{
  "model": "image classifier",
  "dataset": "capsule endoscopy frames (Kvasir-Capsule)",
  "train_examples": 42238,
  "image_size": 32,
  "crop_scale_min": 1,
  "horizontal_flip": false,
  "cutout": 0.4,
  "targets": ["finding"],
  "num_classes": 11,
  "arch": "pvt",
  "norm": "layernorm",
  "norm_position": "pre",
  "hidden_act": "swiglu",
  "mlp_ratio": 2,
  "head_dim": 16,
  "fused_qkv": false,
  "qk_norm": true,
  "parallel_block": false,
  "dropout": 0.1,
  "inner_norm": false,
  "patch_size": [2, 2],
  "depths": [4, 8, 4],
  "widths": [80, 160, 320],
  "mixing": "cutmix",
  "loss": "cross_entropy",
  "head_dropout": 0.2,
  "init": "trunc_normal_002",
  "residual_init": "zero_last",
  "optimizer": "muon",
  "muon_scale": "original",
  "learning_rate": 0.015,
  "momentum": 0.98,
  "nesterov": true,
  "orthogonalizer": "newton_schulz_5",
  "adamw_lr_other_params": 0.0015,
  "max_steps": 7700,
  "batch_size": 256,
  "epochs": 46.7,
  "lr_schedule": "linear",
  "final_lr_fraction": 0.05,
  "warmup_steps": 770,
  "weight_decay": 0.02,
  "adamw_weight_decay_other_params": 0.05
}
Rows from block 8, named by matrix and row number. Rows with one number belong to one neuron. Each number is 128 + 32 x the weight over its row's rms, rounded and kept within 0 to 255. All counts start at 0. Numbers have three digits each. After the name is the row's rms in percent of the matrix's.
# gate: MLP gate (model.blocks.8.mlp.gate.weight, 320x160), inputs 0-79
# fc1: MLP up (model.blocks.8.mlp.fc1.weight, 320x160), inputs 0-79
# fc2: MLP down (model.blocks.8.mlp.fc2.weight, 160x320, transposed), outputs 0-79
gate.106 132:094102185114058145114108122117113188124095125129097034094136063129110152173119096151098135165105114149140119098144114120179175092145136091092067161110096151062138110156058120154135067134120119095174160143137125054151082119226121134150119108
gate.107 025:104086088137166142137135139149167154141126046153194165140119129091127122174113091128084121159083157077106114118100151141164144136159199129107115056097075128161114109107144074080183100136109163107102144113121136099138123095179166164157133118
gate.108 145:166131128102145175177116075139127101139104117078148125148132090156145109131106098063134166099170128074187169154202136125113093090161102091201156088186131079145146117125136157134068147177146125076185139167114182132117161060104106115119147178
gate.111 142:096144115113108171099094102165119191208157145073121109145124154144132077135194158111125119128157116158088114140130160104108085131042138076043126104074142103076144117161169102129089145126161082081171146209147132110154155080120142071151078080
gate.112 129:116104107162143151128112220112115095123122187085116136145137069149084097067105086115095060156059131126151073141148157163171148141092177127111114110146143131118145133162145167183090103100087113149144146113120148140101104146154149127084132073
gate.113 027:126065119120112165076148158120146220138128147178125091123093142132138103123161086139113137191145108173176174154142123079100131068168128173141182146134085123133054193157138051111148114105160097102107117133096153118113131130149099090145098146
gate.114 006:110147160122124163112106149127069060092125187076051132111125092141073177090145141139116142094190135126098067162131093076116126085092174143142158142088108109106113125156169136134114089166118175167128098135098157118124182163134107151144140140
gate.115 116:139123116134086148105125123121063131127121127150111161165128157152087110091139141120120127091128118089134126122094169164157074109154121081160183103125117136104082119183107115164183140114062148047178100075163122060091171120102125078107123174
gate.116 127:120109176100082165158161123137097185108108081154098100140131098142129075163155091061109065111108136091084146128089120147173151131112163143156171159147157171145124166146100173097119117130135183091173115160186150137118160126124132126110105135
gate.117 141:152144132050074139095146135147137171083072108105103085100082101123130124083121088143130140165128170207182108093167148135123158131138150117146088130092108160072121112123114114077142122067164117169190119094168158160142139116092126107162184104
gate.118 141:092125111067158147114096104141081079103129155122065093196102113110093111146157201089182121100108158069119117095176117111148109159180151109081157112109118146171121078146145128160140136095152139107130153118126138218095097139150119097132109138
gate.119 141:104086233128180125073161107125140152143104107144178113126131116119145092177135080071144180171151185126167112098102107098132156150171119087091114132177106141135100065171099127139125126125137112127133116096169145105125133162177107098180123124
gate.120 110:144125181067173125093170142123105137132193126187096176204096162120124098102169110163170166086107140134103122114107118129138106112130173119158139065096141189100129139128081102131161106157112090137111170174094061088079117157105117153080171110
gate.122 125:178126133169155083174116150151133099108107110153153097141138096146177090159108124105120145133150118140156124163139120175161098166149178153090121139156168146172063104142120109108164226164148158039105107125160096114083083090124127105173134147
gate.124 135:150155139151117092084070095090061148170155158115157188157191097146105085189112105136086098128158119164130135118115137188166149150120140110136199126063158087184051105182165123140128162116117087142166127098150106116067125106197090132119142148
gate.125 139:189125141117123120133122138114036058126082121156146153053112150107088089107094095133115172111158140134109110138104120140120201075162166180107109168123125105079116169168117109116109203131108159105165153115152101124149097155164163142137142079
gate.126 123:195124161111187109130126143070087173113135114137170155095124186121168153115116061116099161138173154109133124154160127168061142076107108169129130159156127105172097155093206145092107119161095133121097099131080097071149151133149141071117118082
gate.128 133:082084168125164100135096115123107178158053077121097114181137179147134099117068133141139135131112140140124185078116101115114207064146120128149100098084084120153135139096136149072138135081178148154100107120116143154105094155133130099101175085
gate.129 131:157164061118108179051107140128074062175145183129150088069190122107151154118104134162124152114159170111086075144089151149143167142061113125126097129148096107140104131106114101148045148135170164147114120121090109086171140132114179089150156070
gate.130 090:142116097081066095124181069127098080136130141151131176097098151108115088085154196145109072124115148117120189127164125134124141134150182226127180102084123129158118092110072151128120163123115103150124105119188228149156130070108148146099126162
gate.131 010:184112070113112134184151144149141150077098153094152129126113141170133130151162129167149142152158115122152065120185164107107160161185077066145126092148126126124128133165147133122121133176099091133132111134129129191155109110179107146124164085
gate.132 136:155171114082135205137148114117048123104074075081131126128203089138079166098106133115135090086163168109133124119112145164078109156176111135182168165097154116168145091106100069126124155126163165157097137121167105072132143133153140141098186144
gate.133 122:184158103096127097159127101094115139116057141132141171139190150133103121130099148115093155163214204109107106084100150117120090120190226129114150137124081082126134083143143081122102151173090145099099105074128120118131113061106179173166113169
gate.134 055:124157199115163141091182152141127113182147110096076223187104106122182118106134120123120113157176169099116108091062179142158108133160096139076159175090131125157150090149129135156090115077119161091138149120177109158155146144187180111076111157
gate.135 133:151160083135151109132145112110124115158146146134138141118075125142121117119164177141145179126167073105193167132129136100089130101159116120121170082098117106100114142092185143128094046103132148174170145162072084103166121090145121176144068105
gate.137 135:133087137102119157124159132106075158128157096178105102113127119163146097103102166169093159083161143073116131102138084173115141118171138152135125133132046147136125139159124131116131157156050048127129151148157124089187127060145114135166176152
gate.138 007:172139091157108114128175117124111172130149136101124112127125138129199067135148098129132088137093130158157164110136131139121080134107125136109154047130116120126118163097184063147121049151107135132146054085150110112183127165157064148094190137
gate.139 145:176162096138085076186140112111100132125128099068150141137090113121189110132132107102125100120180095130110133104104055132130157135100140138123136177149135114071139140102125103133165156092115084148085152149080091097190146173109094114194163141
gate.140 087:118104136105109106123100115149152118123158125094049134076061161119139116204180142165168084125071171131141132085104121072203106096160155160200120101152133111180119130117182126128162094139139150095164169111023115130115129156131113106165117107
gate.141 115:119157153156152086147164166128120140091110137120126098141119078137134089173124115156133173118150121089108096096128123213193135094124123124130084155125143119115113099126094114104154126130132141104171186105113082159144127157064154105119129152
gate.143 129:144148160063140094181086125135141146074074140075128116123172140154140092174133162121229143145086090157113139112152081097105079156111131168110104104177202137122162115112138057117137119163164084141119151108163148086122112169185093143102111161
gate.144 009:140092088161116027152160086086144129156161150160100124152120120071181148183097112123084141161121135126149186118156136131134160106104080135082085076143095156137141133095069149141157161121066062188152124168127132143114094069161176154094193137
gate.145 136:149208083097170095085144083209136106088115116109133170149104108248107127100143188175143162123101128167156108138158104148101133078118135131137113180155137119114129136094192132103141153183125103078159117078094127125091123110139134122078092121
gate.146 137:174135159062112093103093147151147108184165169116148111137109084115132134163152163111171116146060139118158079185183141091197109123080155099120061156132127133088062158129116134071141129134109132190070104093114096110105079117161198072096158081
gate.147 136:150163156133068170132085132139065103100104098130167109079085144121110118196119077185130186115104115158231137144202080131096161072153164119110171127165107146176151102122110120107106124126126162113155113117154185120121163153135187124119077143
gate.149 146:154133134137125086103166173142132142145126109152119090071134081165159131098109120142171164188142107140101136146177199098128107142152176087090124075169110133131169114098161112149127106129090097081118100125130097102121149143141060106107080136
gate.150 133:079119161122055169113101129140116093127088104113094145150100136107099116102105153155123116084119159068131086143114168141103129152179113109167179116127134136123046092139105125114131120186117126058127157077126095139164088092098199141130159097
gate.153 122:137132161125084153105127126109118097111092161125148121125169132154148116099073161136135171134145135127148123195107065071132107116172130103111126138148084121172105118135075144148139151198142120158101087105138155093120158120062141136095166125
gate.155 140:114057123149170088153162097094112159166117177083164151121073088133120112148077104107099096190146104165101126163086080081082117151123158160126122138039123110134126091182096062133160154162082114144127149134063099162086102144181112166126152139
gate.156 116:159135158099155161155089055140174152155139106112111047109146094153185172135119095121092167180121161139127116179098123125139126160124140181157105101147158048085154135211053119144148190108094108089202114120202137136114122055101129131105165136
gate.157 031:059107119085097074141131152181106093115133165144165106149146148085131100141099104145149137053091132049101198137117121138130074204148150081105123163092159140172154128145057156103110084084148129153115133162078126167122085133096108105156115090
gate.158 149:108138165145066048139129100157123117100080185153114080087151218104116097141119129142151174134073123101140190105117126090138136086114125114141121168144179154112108181129107169135136117105119122102088118176117098134112112138140104139112095156
gate.159 070:129139053073108111154108084136147127105096201158162104088080099109137075133136156115127133112216131115134141082185080126198120107159189176066102092138134086183156101101128129112202110105132088088107127153100217135143192131112155154117163127
gate.161 137:139099076148122186170108088140179134109136113163148099084111148109127128126115130120160075091144130155092087066146096148092136190090156104163153150115106125146144122087161132108136160127119159180130060173122107127135151153060139128128111166
gate.163 117:101106093063071137198153133150107146096094141079110081125151158126164107130126146188097100157111115115140117101133183120101110118160123130097137183110184106167157026153126112138108149149114185069069102181131083100078112119135117121191132102
gate.164 029:062144141114099121138180116181115181149148170130091146148158111159175134111092142129126128158131133088120114130144132128131104121152115120083128196172092114194106160115151094145124105132071137086154135175128163154189096110130130135132108095
gate.165 038:104167098144087129153107107213116136179182190121153149114105084063107144146157176101158160159164102095109170112121174144115093076147164178127129104142071140141158078117126175171166124122203103086128172163090131140100108160107078090168142128
gate.166 145:134100133130112142103120100103123182111122167154137170160067092107087042163200102115057096134153144162106131162124121090115110142088109077134132117138136115101141140129162145168128133151128113117094179115154112139129067193100126145067088087
gate.167 135:158134135101173153091126115125131172089128099095135133115124116113207156110182104121120141107149148124129094066108162096093204181100119077177142171115070137134102089140120158159138088106102117112167133146143141066090154152164097152084140128
gate.168 135:100110101157152137121118167118124112153122118113131155139155176141112059136074086157157122132109133109168147129138108133124104142171110101116074127087191101072153049068115195159104119155114157096171122182114094149154126118159193101073205160
gate.170 011:083142089166127153129169131115137174126130108137134104124180120111157126152097126107147127111114175140166149106143135096088095135047110159137111171118120052059107179123152092131174150114162130120113043108113137085136133140141139101138166183
gate.172 129:117122124166175136068078151184139129138095140147106163066181103145054107108152129099135156158069102112109151118157103115127121075129145088110099114182091073170114193135160129142107151157125122150087131097164120099122081104151137153130134191
fc1.106 119:125063139178129166182074138094071125157120131107099159148156117060217118154123060079081161111126117116135179106126159053143115132063149109112196159113111103162101142131090170120163198134169168126134089138178121152142140171133121148134117205
fc1.107 024:136123150098169178115163142106132141169113107169153102095112105104147152111091114130128090115147138065130132078156124126085097139171110122084100088123087208053121150159078104122098128113163094192132176133121163153163121102168166106138160115
fc1.108 144:116111159069118182062119150128120100154136161141100087050094143133087081146095190101180081124147130105154120058107153124122159141094179137089122128178127130168189141114183089091123157135142150106178078067111088164170156090180164131156176143
fc1.111 141:209173112097073116149135096112174125168116158145138120141127176084094137147168175089152121147075099110153126145088166199155173114200104113146136143179140129133145093103104134169109163112127152173103149146098136166089107160162075165155147129
fc1.112 131:112075158143132135166164128098101166178148061140102134091134116179114168120164111127182167100124154091145102118153200127135105164056108144142163153151126076112092116117093154153081165115159208136125151142094085106146114173102191124101187103
fc1.113 027:149153152117119186087116137136145208101151100076105101112041085143157074144149108118155132137098093114135188119127142128158135141109138100139144187115070153093143144143147119143140128098163152150081140110148122168094186185110132097104073129
fc1.114 006:088148081152166045138123097122170087154122116077150110085117125128150103141128099152156119155087128112144125116091147168186094088129121145162160145157125207077102115096122128152143089083125041176079098084137200155112115173140189118171136091
fc1.115 102:122121165117133163064088111134089111151122118139101145162145113129152128177106104109124063103225142115097161154176089131163078065118141171097124102112119174124151063072174054084125161091154085131157168126150139142126175125207121130171098174
fc1.116 128:127108132108102115151151129136164143118130135129113078166178081151138109119177186144146108172093129132116188122129122186071148161082134095151105143070164126118109103091161157105149137106164124190137105084075095123125129070130141117112135189
fc1.117 148:074088148102139091129152123137128129113080145126097123138129122177134151131128111103132087130137153153086079135200138122144174137140215110151148176065127110099125122139129116147098114128134102119167142176064102108173166131227073085136073125
fc1.118 145:074063102175147113149152115170117143116155124120187085080103113141088137154151102124121168149087087144141140169108122085146167197106175167119140161131103125224121137106124117148168130115164122130112175113155112096134076106098081065108100143
fc1.119 139:107141119109101096140094129153189103135163162134164145172112134078132176077121152121120143101122095132178090149157083095143080100181098077091189106142133127081132147089153150115128089098109110190111080080118097148133107103076099162117105103
fc1.120 118:142125071127144100130124163111133105135115098154162166123120125073096120153083120144158137107158128097116136070182093116154203143104169136171127148077156113149213102136105034089161080177169126141082107134157116187103164114081128104141096162
fc1.122 132:109184122144102118157097165131116094098162174081127177127103133127075154123081115185061101109102138132138167086085109118190084126130142104136111092146144168165129094112173186101075120081133170118205106070108109070132087137143171121203153161
fc1.124 141:136148179112109145155175141104059146042137124116152110105130086168141111121078138104130169202090118140100168105139063124109117137200123149110155126138174194139122124140164182071148157153142121177150140109164063112065109175143153105170112150
fc1.125 130:134050136084139133135185164153140146082091049130187128134106175115174124113126165177147158132144103146167129119121116089090075104151093143108131119114132109148137073106135153116152141139136144160090113078187116130084096102178194154096088157
fc1.126 120:072121099103158176130153166104105113145159119105143108099107185169166160115107095132129116120152146114159123143163173118121164112132135159111125141127084150136156139105105148152134121160153065139104159107090158113174140187145173149151058061
fc1.128 121:147147107125111132098069198093120124023084162150122142185122111068115042139142074136124113127141110095120132178122133171150147137150125100128108100108075116157102096096150166113168186091152187121123160105139120149117173105113134118148180110
fc1.129 129:167097109158207107168148118183086175064124078080103147102038149093121146116149169154150072147113097145146203157160090091150103124145110083100133045096082125112137159157073126131133131121117105147185125098174161140199172120142112047099081121
fc1.130 085:149120066115117093195169128133058142177084104131102071138087141126123172153117137125121087110042142148118136143163110150129096111121136199118087147165139141093160171129164099176152190118082146114176115084091147170119133171086155128087124124
fc1.131 010:174125138140106111173076094144181129100083157199126134127155162119150147098128142149125142133137121102119149130149143113147089138154132066085104078114149188081182072173160061170122148147115161129067155108133138142112090142086218097145116135
fc1.132 138:138153102115100069162082148149099142174132095064145122144135100081136107135193117140141090058123164092147107083161087055113146127133163140179177169156169109178113093161093156179112125109151049123131124164134076171171143079108145133113121130
fc1.133 130:094156133113157113139087152146127116150051162084074135115148135048135127150132152126156115100196115150186118087146093135099146126134159139153153155134130147071157105133143132149099201114140157017078122121097105166117098112104140125148152151
fc1.134 055:041094135093131152131104123133136143163129106086105165155108119127121124178119107134087071135108127146129168133124135133193120144120088122112141114103119082136072134053070167109111118094154091172113127067085140135100205151147146122159152098
fc1.135 137:114103173119080161191201178110099138125114129126079152130169085138105110164126069093104166155143148109106105153118149164111153137134099136194142174135133068066142117107098123117148106141090106137130080140209086139161111132098164123156106110
fc1.137 137:114076176158116150091115171141137090128112179142136133132075132158070106082101107158149146097140147145154115123143097130105096160070113107113124111135131065081115134151149074046175117166140158109167091156150081125194122203129073160121162194
fc1.138 006:137171133127185098183054153101116072171164067122113133127063147129123179160151113081141142111091088133120055103078131132166099143142102126169070151148179131190148200162122198127133129146059100107180131161105101119143112096118162102140117128
fc1.139 142:114115105172142111173130129044123122109119133112172082191142096100126060157124122161115195100120154153126095130102097126153166136132130148126147167104131173134117131180089096156155161163137124133154122177128135191161156157127140107138160107
fc1.140 082:134161165124144179145147164103129122088118118131094117130127147104162130099148107114148120099169102068117106176157124148141128127100135105125144174114140110021169172090103108166132088161124110141165120132126110077116113111146138121133109066
fc1.141 118:183132135104110132126110125131169117152129118116137143120125177176092122118100080149162123129126190184186124122090100164127073144078164146111201080089106111041071103114071118163092159146173057118067144145146124166092095123167092179157126139
fc1.143 133:093121147107150086094130124162187139121153103143111140077132108105103162071058170132085144159151135179118113133162112125181136138118166156104079149151125141145143114166144184146110148115078080139091169119083065126166102125155194119168119085
fc1.144 007:161098073094173099117161042066151155122187049149121109088119093104179192107114140145179127138122136112126169127136137171205164119104096127138120105130128112141133079120096140127109115124156076157079110189127113113090140078123188146126139120
fc1.145 136:115116148087151112172134130086150133085133107127119135141145078081084134104136077151146184087130135084153138131167142135174138146138163118173179151144071169114081138100082158173145140128173121104095164147085109106112145152167138140159132213
fc1.146 143:064181149168184125146108161128184140116104067094159108130130146110140210123164149136111159190137123130042102160129170077095128071132132144118182118023087150147071088164154131148102149111091133079122144127135186146081164092135101169156123091
fc1.147 128:170141116123128152114100136135147082097049124062176103144153079194085121150120125103152046130133118073151116102072119162152154065112083045145175158117122089128084110120101121129142118145129077154104076135112177129133130136151160148167156080
fc1.149 141:100175113132130138168063147131144188161079120114158160147153127124084087122152148136198072122106100117172134163082126087055143139146146120165101141046158137158087109179116107100143140111164150149142146059079097126080112116124135203147132098
fc1.150 138:167083111140137079121084122100176127095134179128096064055135159086150171174138127109098119139114178213117133163138089107162119118157103096164095130143101130070172106107118178129110176119147170166158066122119178153128159095149129142105147163
fc1.153 128:154106150160069139176154164116176144129130174150135205086121123123108108124108120129118099150167122069078191108176176164156143138179123119134120065147079141162098153125109091037183104168155135128116105085111086092103058109095151138136124114
fc1.155 139:151132086108114128145131125158113155112142106106159115107173136112116159132207095147099133086148135134169129082084127126083105120140106130115123162151128130155118172091081116078138114108126129131146063147152101125189151110117211092137120137
fc1.156 122:127160081140120202150150171169088120142155165152103100181181133127105081141142150131119122134166131153143102173085142126111146117081147146126125120170102082090152163193179136142152048118107181126108102170147174146131166137140198065139059149
fc1.157 028:140161118134162138136123127083209172148151095087173128175121197135167142094154124161128180164179178155148038079072125125136123152126127148157169107144076139043126149098078132103111082162093119081159122128148088126146114118150150177164120109
fc1.158 139:113065137136156176099144072122112096199156121128151105117122134048112128082178089163138073184154161103114144145115151189144130105064081111148075124149169166114170094107126169097183100149113135159150160106123133066132107132108092119040080061
fc1.159 062:155105110109128163101134151178147138120119164110105162123103178108127122139122156101102189136226118090116137123102168070130117128121185138151132102091061083119155125171126171109122052122181109131125116086114111087156095117101176105118137158
fc1.161 138:174112129164144118148126138071095151122071143153160064133163122161052117135142171169116156131142061076092112081074118137175105120157128142087122095122114142178112160125102092088117093140093100122166156136127115096110079121160179169106161153
fc1.163 121:104117101159134129169058167099132097170129145178157103150141101106130147149134183116131107121150142135153114152113112174116084099131131123130135100126140097158138046128072151096172153087173191102146162183120114117152205085147079093086097106
fc1.164 028:186136159139135142101084132122166139148138137153152158132141140169141164104135147125111152141116170196173153185114126091114106120135121114055104116141101097064155051143052174087069166113183119168160121088158133060146170138096119162169118137
fc1.165 037:143155112143104167141156119106101075138154140089150088150097129098091168074140091151117075126110138141108152130134127151154164110104160182168107119128162176119084145124107099140179123083146149112116143157083173174147161116116077142088109118
fc1.166 138:128155162127123082112099119099115134173115169114119107084127111108080100094138118078183111179129171120110103127224112070152102103127126160175155069076161143123133164109111112068154130137142114133132200120134107111110136113107154144087121106
fc1.167 148:121110159164126134155171168130125157115132126173106080127106195138081096161103152102126067172160121154137130136148105094109119170109110145120098163103082134113149110128089156139114145159078126112121119139148156185124116152125215080140075091
fc1.168 138:107067154143155116166139111160082116156155139184175137138124093113117147144135128013135133097080132090165122169166135129120142110156090125152141130138103146152115134147118106123141191125143117072151105140166195136175071092163157113122108090
fc1.170 008:080112163135143144170091149179134152109184128131207115093135143144056109123134148168134155071138088117075087084140128156132172133152068125110133123196125138128161082126099164089136118108200157140155116070068140165135108136091176141124156133
fc1.172 133:148190120153149082150036134152093141074144127160147138104137132130151100182138111092147152198104138145081171098122159151043172138152152189132129136096098064161148078078123083144169107164114130096131158106155108120168170149077189149157078117
fc2.106 129:154091077166088180092120164124098116103132096106141131148137129125100086088108105156108162141117108163103121159149169132110133059120179130107162161151089161103121081137129064130127119087149107163135099191066125156137138135134113081135122155
fc2.107 024:158168087142091128097121094171129148137144150101098146087133161152157123122107087154139071108147111140086149102150156142165099105162129149140185180092085109101083135207097183135092106090152091151146145108097147156097179103130090124106117144
fc2.108 137:087140134068123123155076173176159106178106097053140097189122140101141074073168106211188149171167129114119151097139151111141187158108152146096106156162120103101101113136106132144096146155145188135177098131087107137175116152167128114150057161
fc2.111 143:093156158074103146124148077120165080143104158087159166140127191137140140142156130138181147148125081106133135087100178115174092091140078128147064157155143099155108090123123119172118157100103228100102136153094125084156135139122165061074132095
fc2.112 126:181090147112144135063135122123108123124096174132138134102117099120114141134130078153177168089094150152190134082133087151153096140164079097116176155133092122061081105132168083079200161051126187124154136160137182100117133119165163140077111132
fc2.113 030:134126083159160133197166131170097113149160167141147196103107106166123153138138087144132107142129113095129136103110078102063140069142165136065209154117111139085088128082135088102087140117135109075162112055111103154104152092113106113139195095
fc2.114 006:142107114155148087136167150097103081090127202130124090093091121130150134089217128090132119145165146166125157112158136126183166151214138072119098162120153145174108181115148072189090099094085127180167073124074107123109149108133143129089122136
fc2.115 102:196117127112098195179168108170119109139111068076081148160197135135120144084111117154123155133146109125142155124117089124094139102166153117127170109145139106124164173089055110105196135115042168139172173129069134144142138127133159080173130045
fc2.116 133:155173176121123187190139156137142107075115109117100120133093128121125172119108072172119086103064139133107083141099044082175154143154111093157118120114095121136129138144136167123157100152167140110152136131185109129101109173171179167096147140
fc2.117 145:144145136131061134168132130091128117124076130083167130059165127180157106147115119113151096143106091187154127077140135131147123147150153127147112128108162163121169141032131173134124185137124127199119083151133157063210153090132152070151124166
fc2.118 138:167151120136178100147183148106103213131094141134096170131112189133131144116170139164148117144051110124173133111091129113129158197085085101109128099078096157127151177095117135174090131151116095104161103135110142073104075081153101156127099168
fc2.119 138:150123111119127133111134054152149160112121103138099100110079175110183135178125126090145173069146110199075136144151125115097139132128067144103124109118060115121057100114136102168142158099120118149091083172148180114145176147141115163159132101
fc2.120 119:139045127125130108129115150138076116130141133215082152105156073148080144132107067162136139125153101132177087159154139147122137072148176078171096166094109168165151101106093122141162092150048115146121100163148121124127113150142109113100147110
fc2.122 125:147095172104147133122129138092146085124109137131123172129099132115070094078221174109187060076171169062142177128173073111143115089086134164176148129118152127129178065136125121134130143156130087134106154148157112118151150162118144122152166110
fc2.124 133:130139138137166123177164117191149126114115112138160131165103115124150136114020109169141144059123095178135172182129152082153111152122085072106173106145170155155149134116094137090138144109080100157164049105094141160110133111092210144151105133
fc2.125 136:136133110139109136135079094124068107137127147115111127101183173093122117125169104132065112146099079108115174094148177092086103167147148080113124118059174145177129133144176118124112044145107110133163187136176120037165148138086075158157065192
fc2.126 131:163108145126183126102103165123104116103144195090177078105142152118155115155113076141120132155114081068093054141109085144130211171145097108104108108081159088126191167118165151169090077138154125157112130172205131187142050142142107106101129124
fc2.128 124:132127105118077083119173170121201147123177179131058137047188181130119093129068104081080094092163126072114082135110078156096101112169104100109115111083070117156168171087153096166097180135130110107132112135122120145124091147112137114125126135
fc2.129 128:149113079125143149137098170135164149111119202098126126096095098105146168184118154131114093096065144123107140214182128126151170170089117119100155116169100103141082129112203123140092115084119118116180081146154168123146128154045099153188099133
fc2.130 091:147149160174146106120150170136099130107113123143067161080135121087121234165120151187164171121099154134134079132057134126185087183139109110129075091130126203056135128096180127106132166131157110098089139094181116112070114141096127102132151148
fc2.131 011:124114148094145154095138140161103130122139132180120108184155094079145149100195103092079055120123105145176108144066072140200130180101161180144121104157131146127131143108160101106155151144158141156152143136140108152113173159137088115179121115
fc2.132 134:150169128149148212115131097134083129079150168131152153147175107142096101080087169121124168041117132094131143112098172147145112141070102115133134104159152075137139134159182122167074129075179091132131139113127114136141145173116090130131152159
fc2.133 129:132082181202115081129124119117152177166085058199043107143105164136135110109139164125177169134160122122123125174144149113086122096141121095081156178117146159105166149165171138122130149065137070138147099156129150089129143119118107108120112090
fc2.134 056:204069176149134109159120112133111138163101091055148080104131150099084158162123150107057135124124151119141143119113103118211145149083084133107123142138076091091113159168135141121122148154119164097141072197104098151145089127171168059140112197
fc2.135 144:123097184170124121190083108160147135153146155122095118106097090127112092174130033117169119070202155158098106160185113068130101165211033131110120052119126138101101084137133180167171151133089125174164170149157166158091071093136128146118137134
fc2.137 138:102150040221163083172099161140148153162113120097144134147146173122134147118175120112135047113071140140086131084070131117161181108042125131065125151096125136139110152149147094193150119113137143103093129149138132137171107118136096121092149117
fc2.138 007:147145112120114154146111110131138185106129132160109117166124165176131078107134072074177142120126100159163163156142134055114141168061145134175099164156116101070091117174106117129178198119076129076154133157144206109125095062151103158181090136
fc2.139 143:089132182127120122147118073099129129128112109116139113153094072110131117109115126101155184112123179128155043111138082186149070141075133080131177155134099103116147103105126119144105200110170137151148172127146123145164122161163091167097166095
fc2.140 090:151101061106141196176103175144185174098084068123177176123116120111134171141138140110126095146157133125135120130137148161112105125159145131113091108156097115107137154173164155085114163128125166105063094078210120085081133093199134103146099124
fc2.141 121:135135124132152065077126124118136105103139161103153127193174116151133150124146096137147084085175117213094126126116131162124139156106118082177134189117130147109109065096113152159139140166151134138158123164164151213099102124114121077140166122
fc2.143 123:120160136162116127059095119165152183171148146099154145166128132120116143111146113147146163169200110142140091114078182121128119154164142110096170155123122123154029136094125099156131079102135137119105106125141122139085134043070086149106153144
fc2.144 008:099132150093158150158115142121092089157155187114118108094163182150115138119135128099130076165140123103098073157102109111126117150158128112146134144071173134180113117077112171142099190080166174115138065102160141190055143133143129126157091170
fc2.145 137:125116136110128096148156123106127122113096117099101098093178170118138128157087137172116104133097129107175151158095134175144101165102125102102148108144147161120113157124195129119133147133125173127167166093121170069127138174228068111118102100
fc2.146 139:119164111145099087143144091096102144142052143222093141123103111086080172131124151060119116148117150136116122140159148111139124110096153156092106106193112193146104178138079120117101111147102082113199142113138122125158131120108089097112123145
fc2.147 132:120151092116162142111140139069122158134115204123126123125153131137160145110113096173134082134144181117094110150138160158118133134109085125139125100114138148120116119124144078172093132076177152094069155169146102123120147091131120068157121147
fc2.149 141:129164085098145156152135119112137162142122105193149116130175136144068096129141115152070106104065159070112120122103106124189193166140153082095140188132108113097106176103143109115139112123117127181044100170164155087123086116098127169103047124
fc2.150 131:118134097119160090140103099118138183124180072106134150085071119146085087155136221152154113143112084184130165151120128083171066082077175111104145111121106141129130117158149107103117091113120091114101074127143155129128169118127052111147091131
fc2.153 131:155080127112102118160143060144125114141107075084106169109100110117088110131144136097129068155100146153126121114166161104147176124185166172153155167151151140079167134157222115115185101132134201072136144092109157138100158147095114172101131202
fc2.155 139:105100131099123092111046127155113091108149150121123233100100134170177160092144123094148150150163140124151125138117097129153137095141081133147137093080120115130106207166079095097101153132103146093128130155045120136168149158152127142131130145
fc2.156 112:149145165128186159142128118141114113100128077147164081110158113095112127163158123174119162042119075150128148122165151097134101150093154135113064092120139193080133109176149106124121149074147128137094195130155138192104103098114118053134134153
fc2.157 031:106122118170093100169143171066135092173126149071121155150139174141130126114093107075176072108140160121063142150117111157107121167121162174187151185066150113095153137080112144092114161170187139137099117119185102129142107107137111130138099159
fc2.158 144:111144117091139213131102137136149141124134125109086130144116151097145123181093110127197097153102143136163157207182120049120088130145102149154143133133130187121107160120172040127187126098130153116101137163095095108128147110157147110130160111
fc2.159 062:136136052104104158151100146119097106128139146103113138117154152140144151100155124137114170097108127190105169127108166141092182157165155128132132156187175173185109140165117105143127069187049108095142119071087066090132121115132092154159129134
fc2.161 135:132164091087188099117171125122119153117032146171117102198171160135186175076090100115149096204108136127115123169154098138189123074053109158133126209130085149132092134102157118054125129098125163145170142134116150119121132125155105114132126167
fc2.163 124:157163082151108163101137121160105169098162141085135133093087168031080117083119062131130100112131136133155106127099113138103097128141123100123136137099168130162138137130149096097171144087119097190132183116050124131099157129116141166144087097
fc2.164 025:173074169113170159134168087114070100090059119194153139154178066078091085147146128114098168181127118146131072087185093147193135085169122131124124141115084129124154140122163103141164054160130164188155127087096123169160168061118127142081158100
fc2.165 037:152118135141134160142091082098151120126103190120089176089077153116049125124096115079111084111098125174150129149145148123163106150128153094137061107135153150091103071141164160158120136127109157125092152119112133140050118087151115097116064082
fc2.166 145:123156126115108109180125112125167137192165117157146157089095138118110150184186148131123087171100128141133145143151141123172133096152116083141111093142169091147180153151122117117114149136129142144099135106124159153111156104107117152126096121
fc2.167 132:176083081100133140157106064188089087108119153116189154097144136136105116113119118156140106057105160091117114149164121186160126151141097098103111147119139106142146105132094138201172148159117165182142130152164123142120197111147145082115127140
fc2.168 147:097117108091061164134197135129168099111157114098104112121169098145086079104115118140181109090163140080106158076141141133178158119186128077105117098103135133069155094151106162151135119094124166107167111156106147212139093112169124144100116182
fc2.170 010:156096129107114112185076088086132207126118118165125106129167185163115146120137132175100146165149140121146068126118049156132168111164139121119160067163105150176091115093133125121128119108104122133098127183147073166114186074113127086158099122
fc2.172 130:158160120107163081160102131129180135058104128106125162078131107110119168116141140134121147116131142129122153223140110132093193149133065114139067138134122129138124193119102156168092063125180146098163105107134172133098119124172130107145115107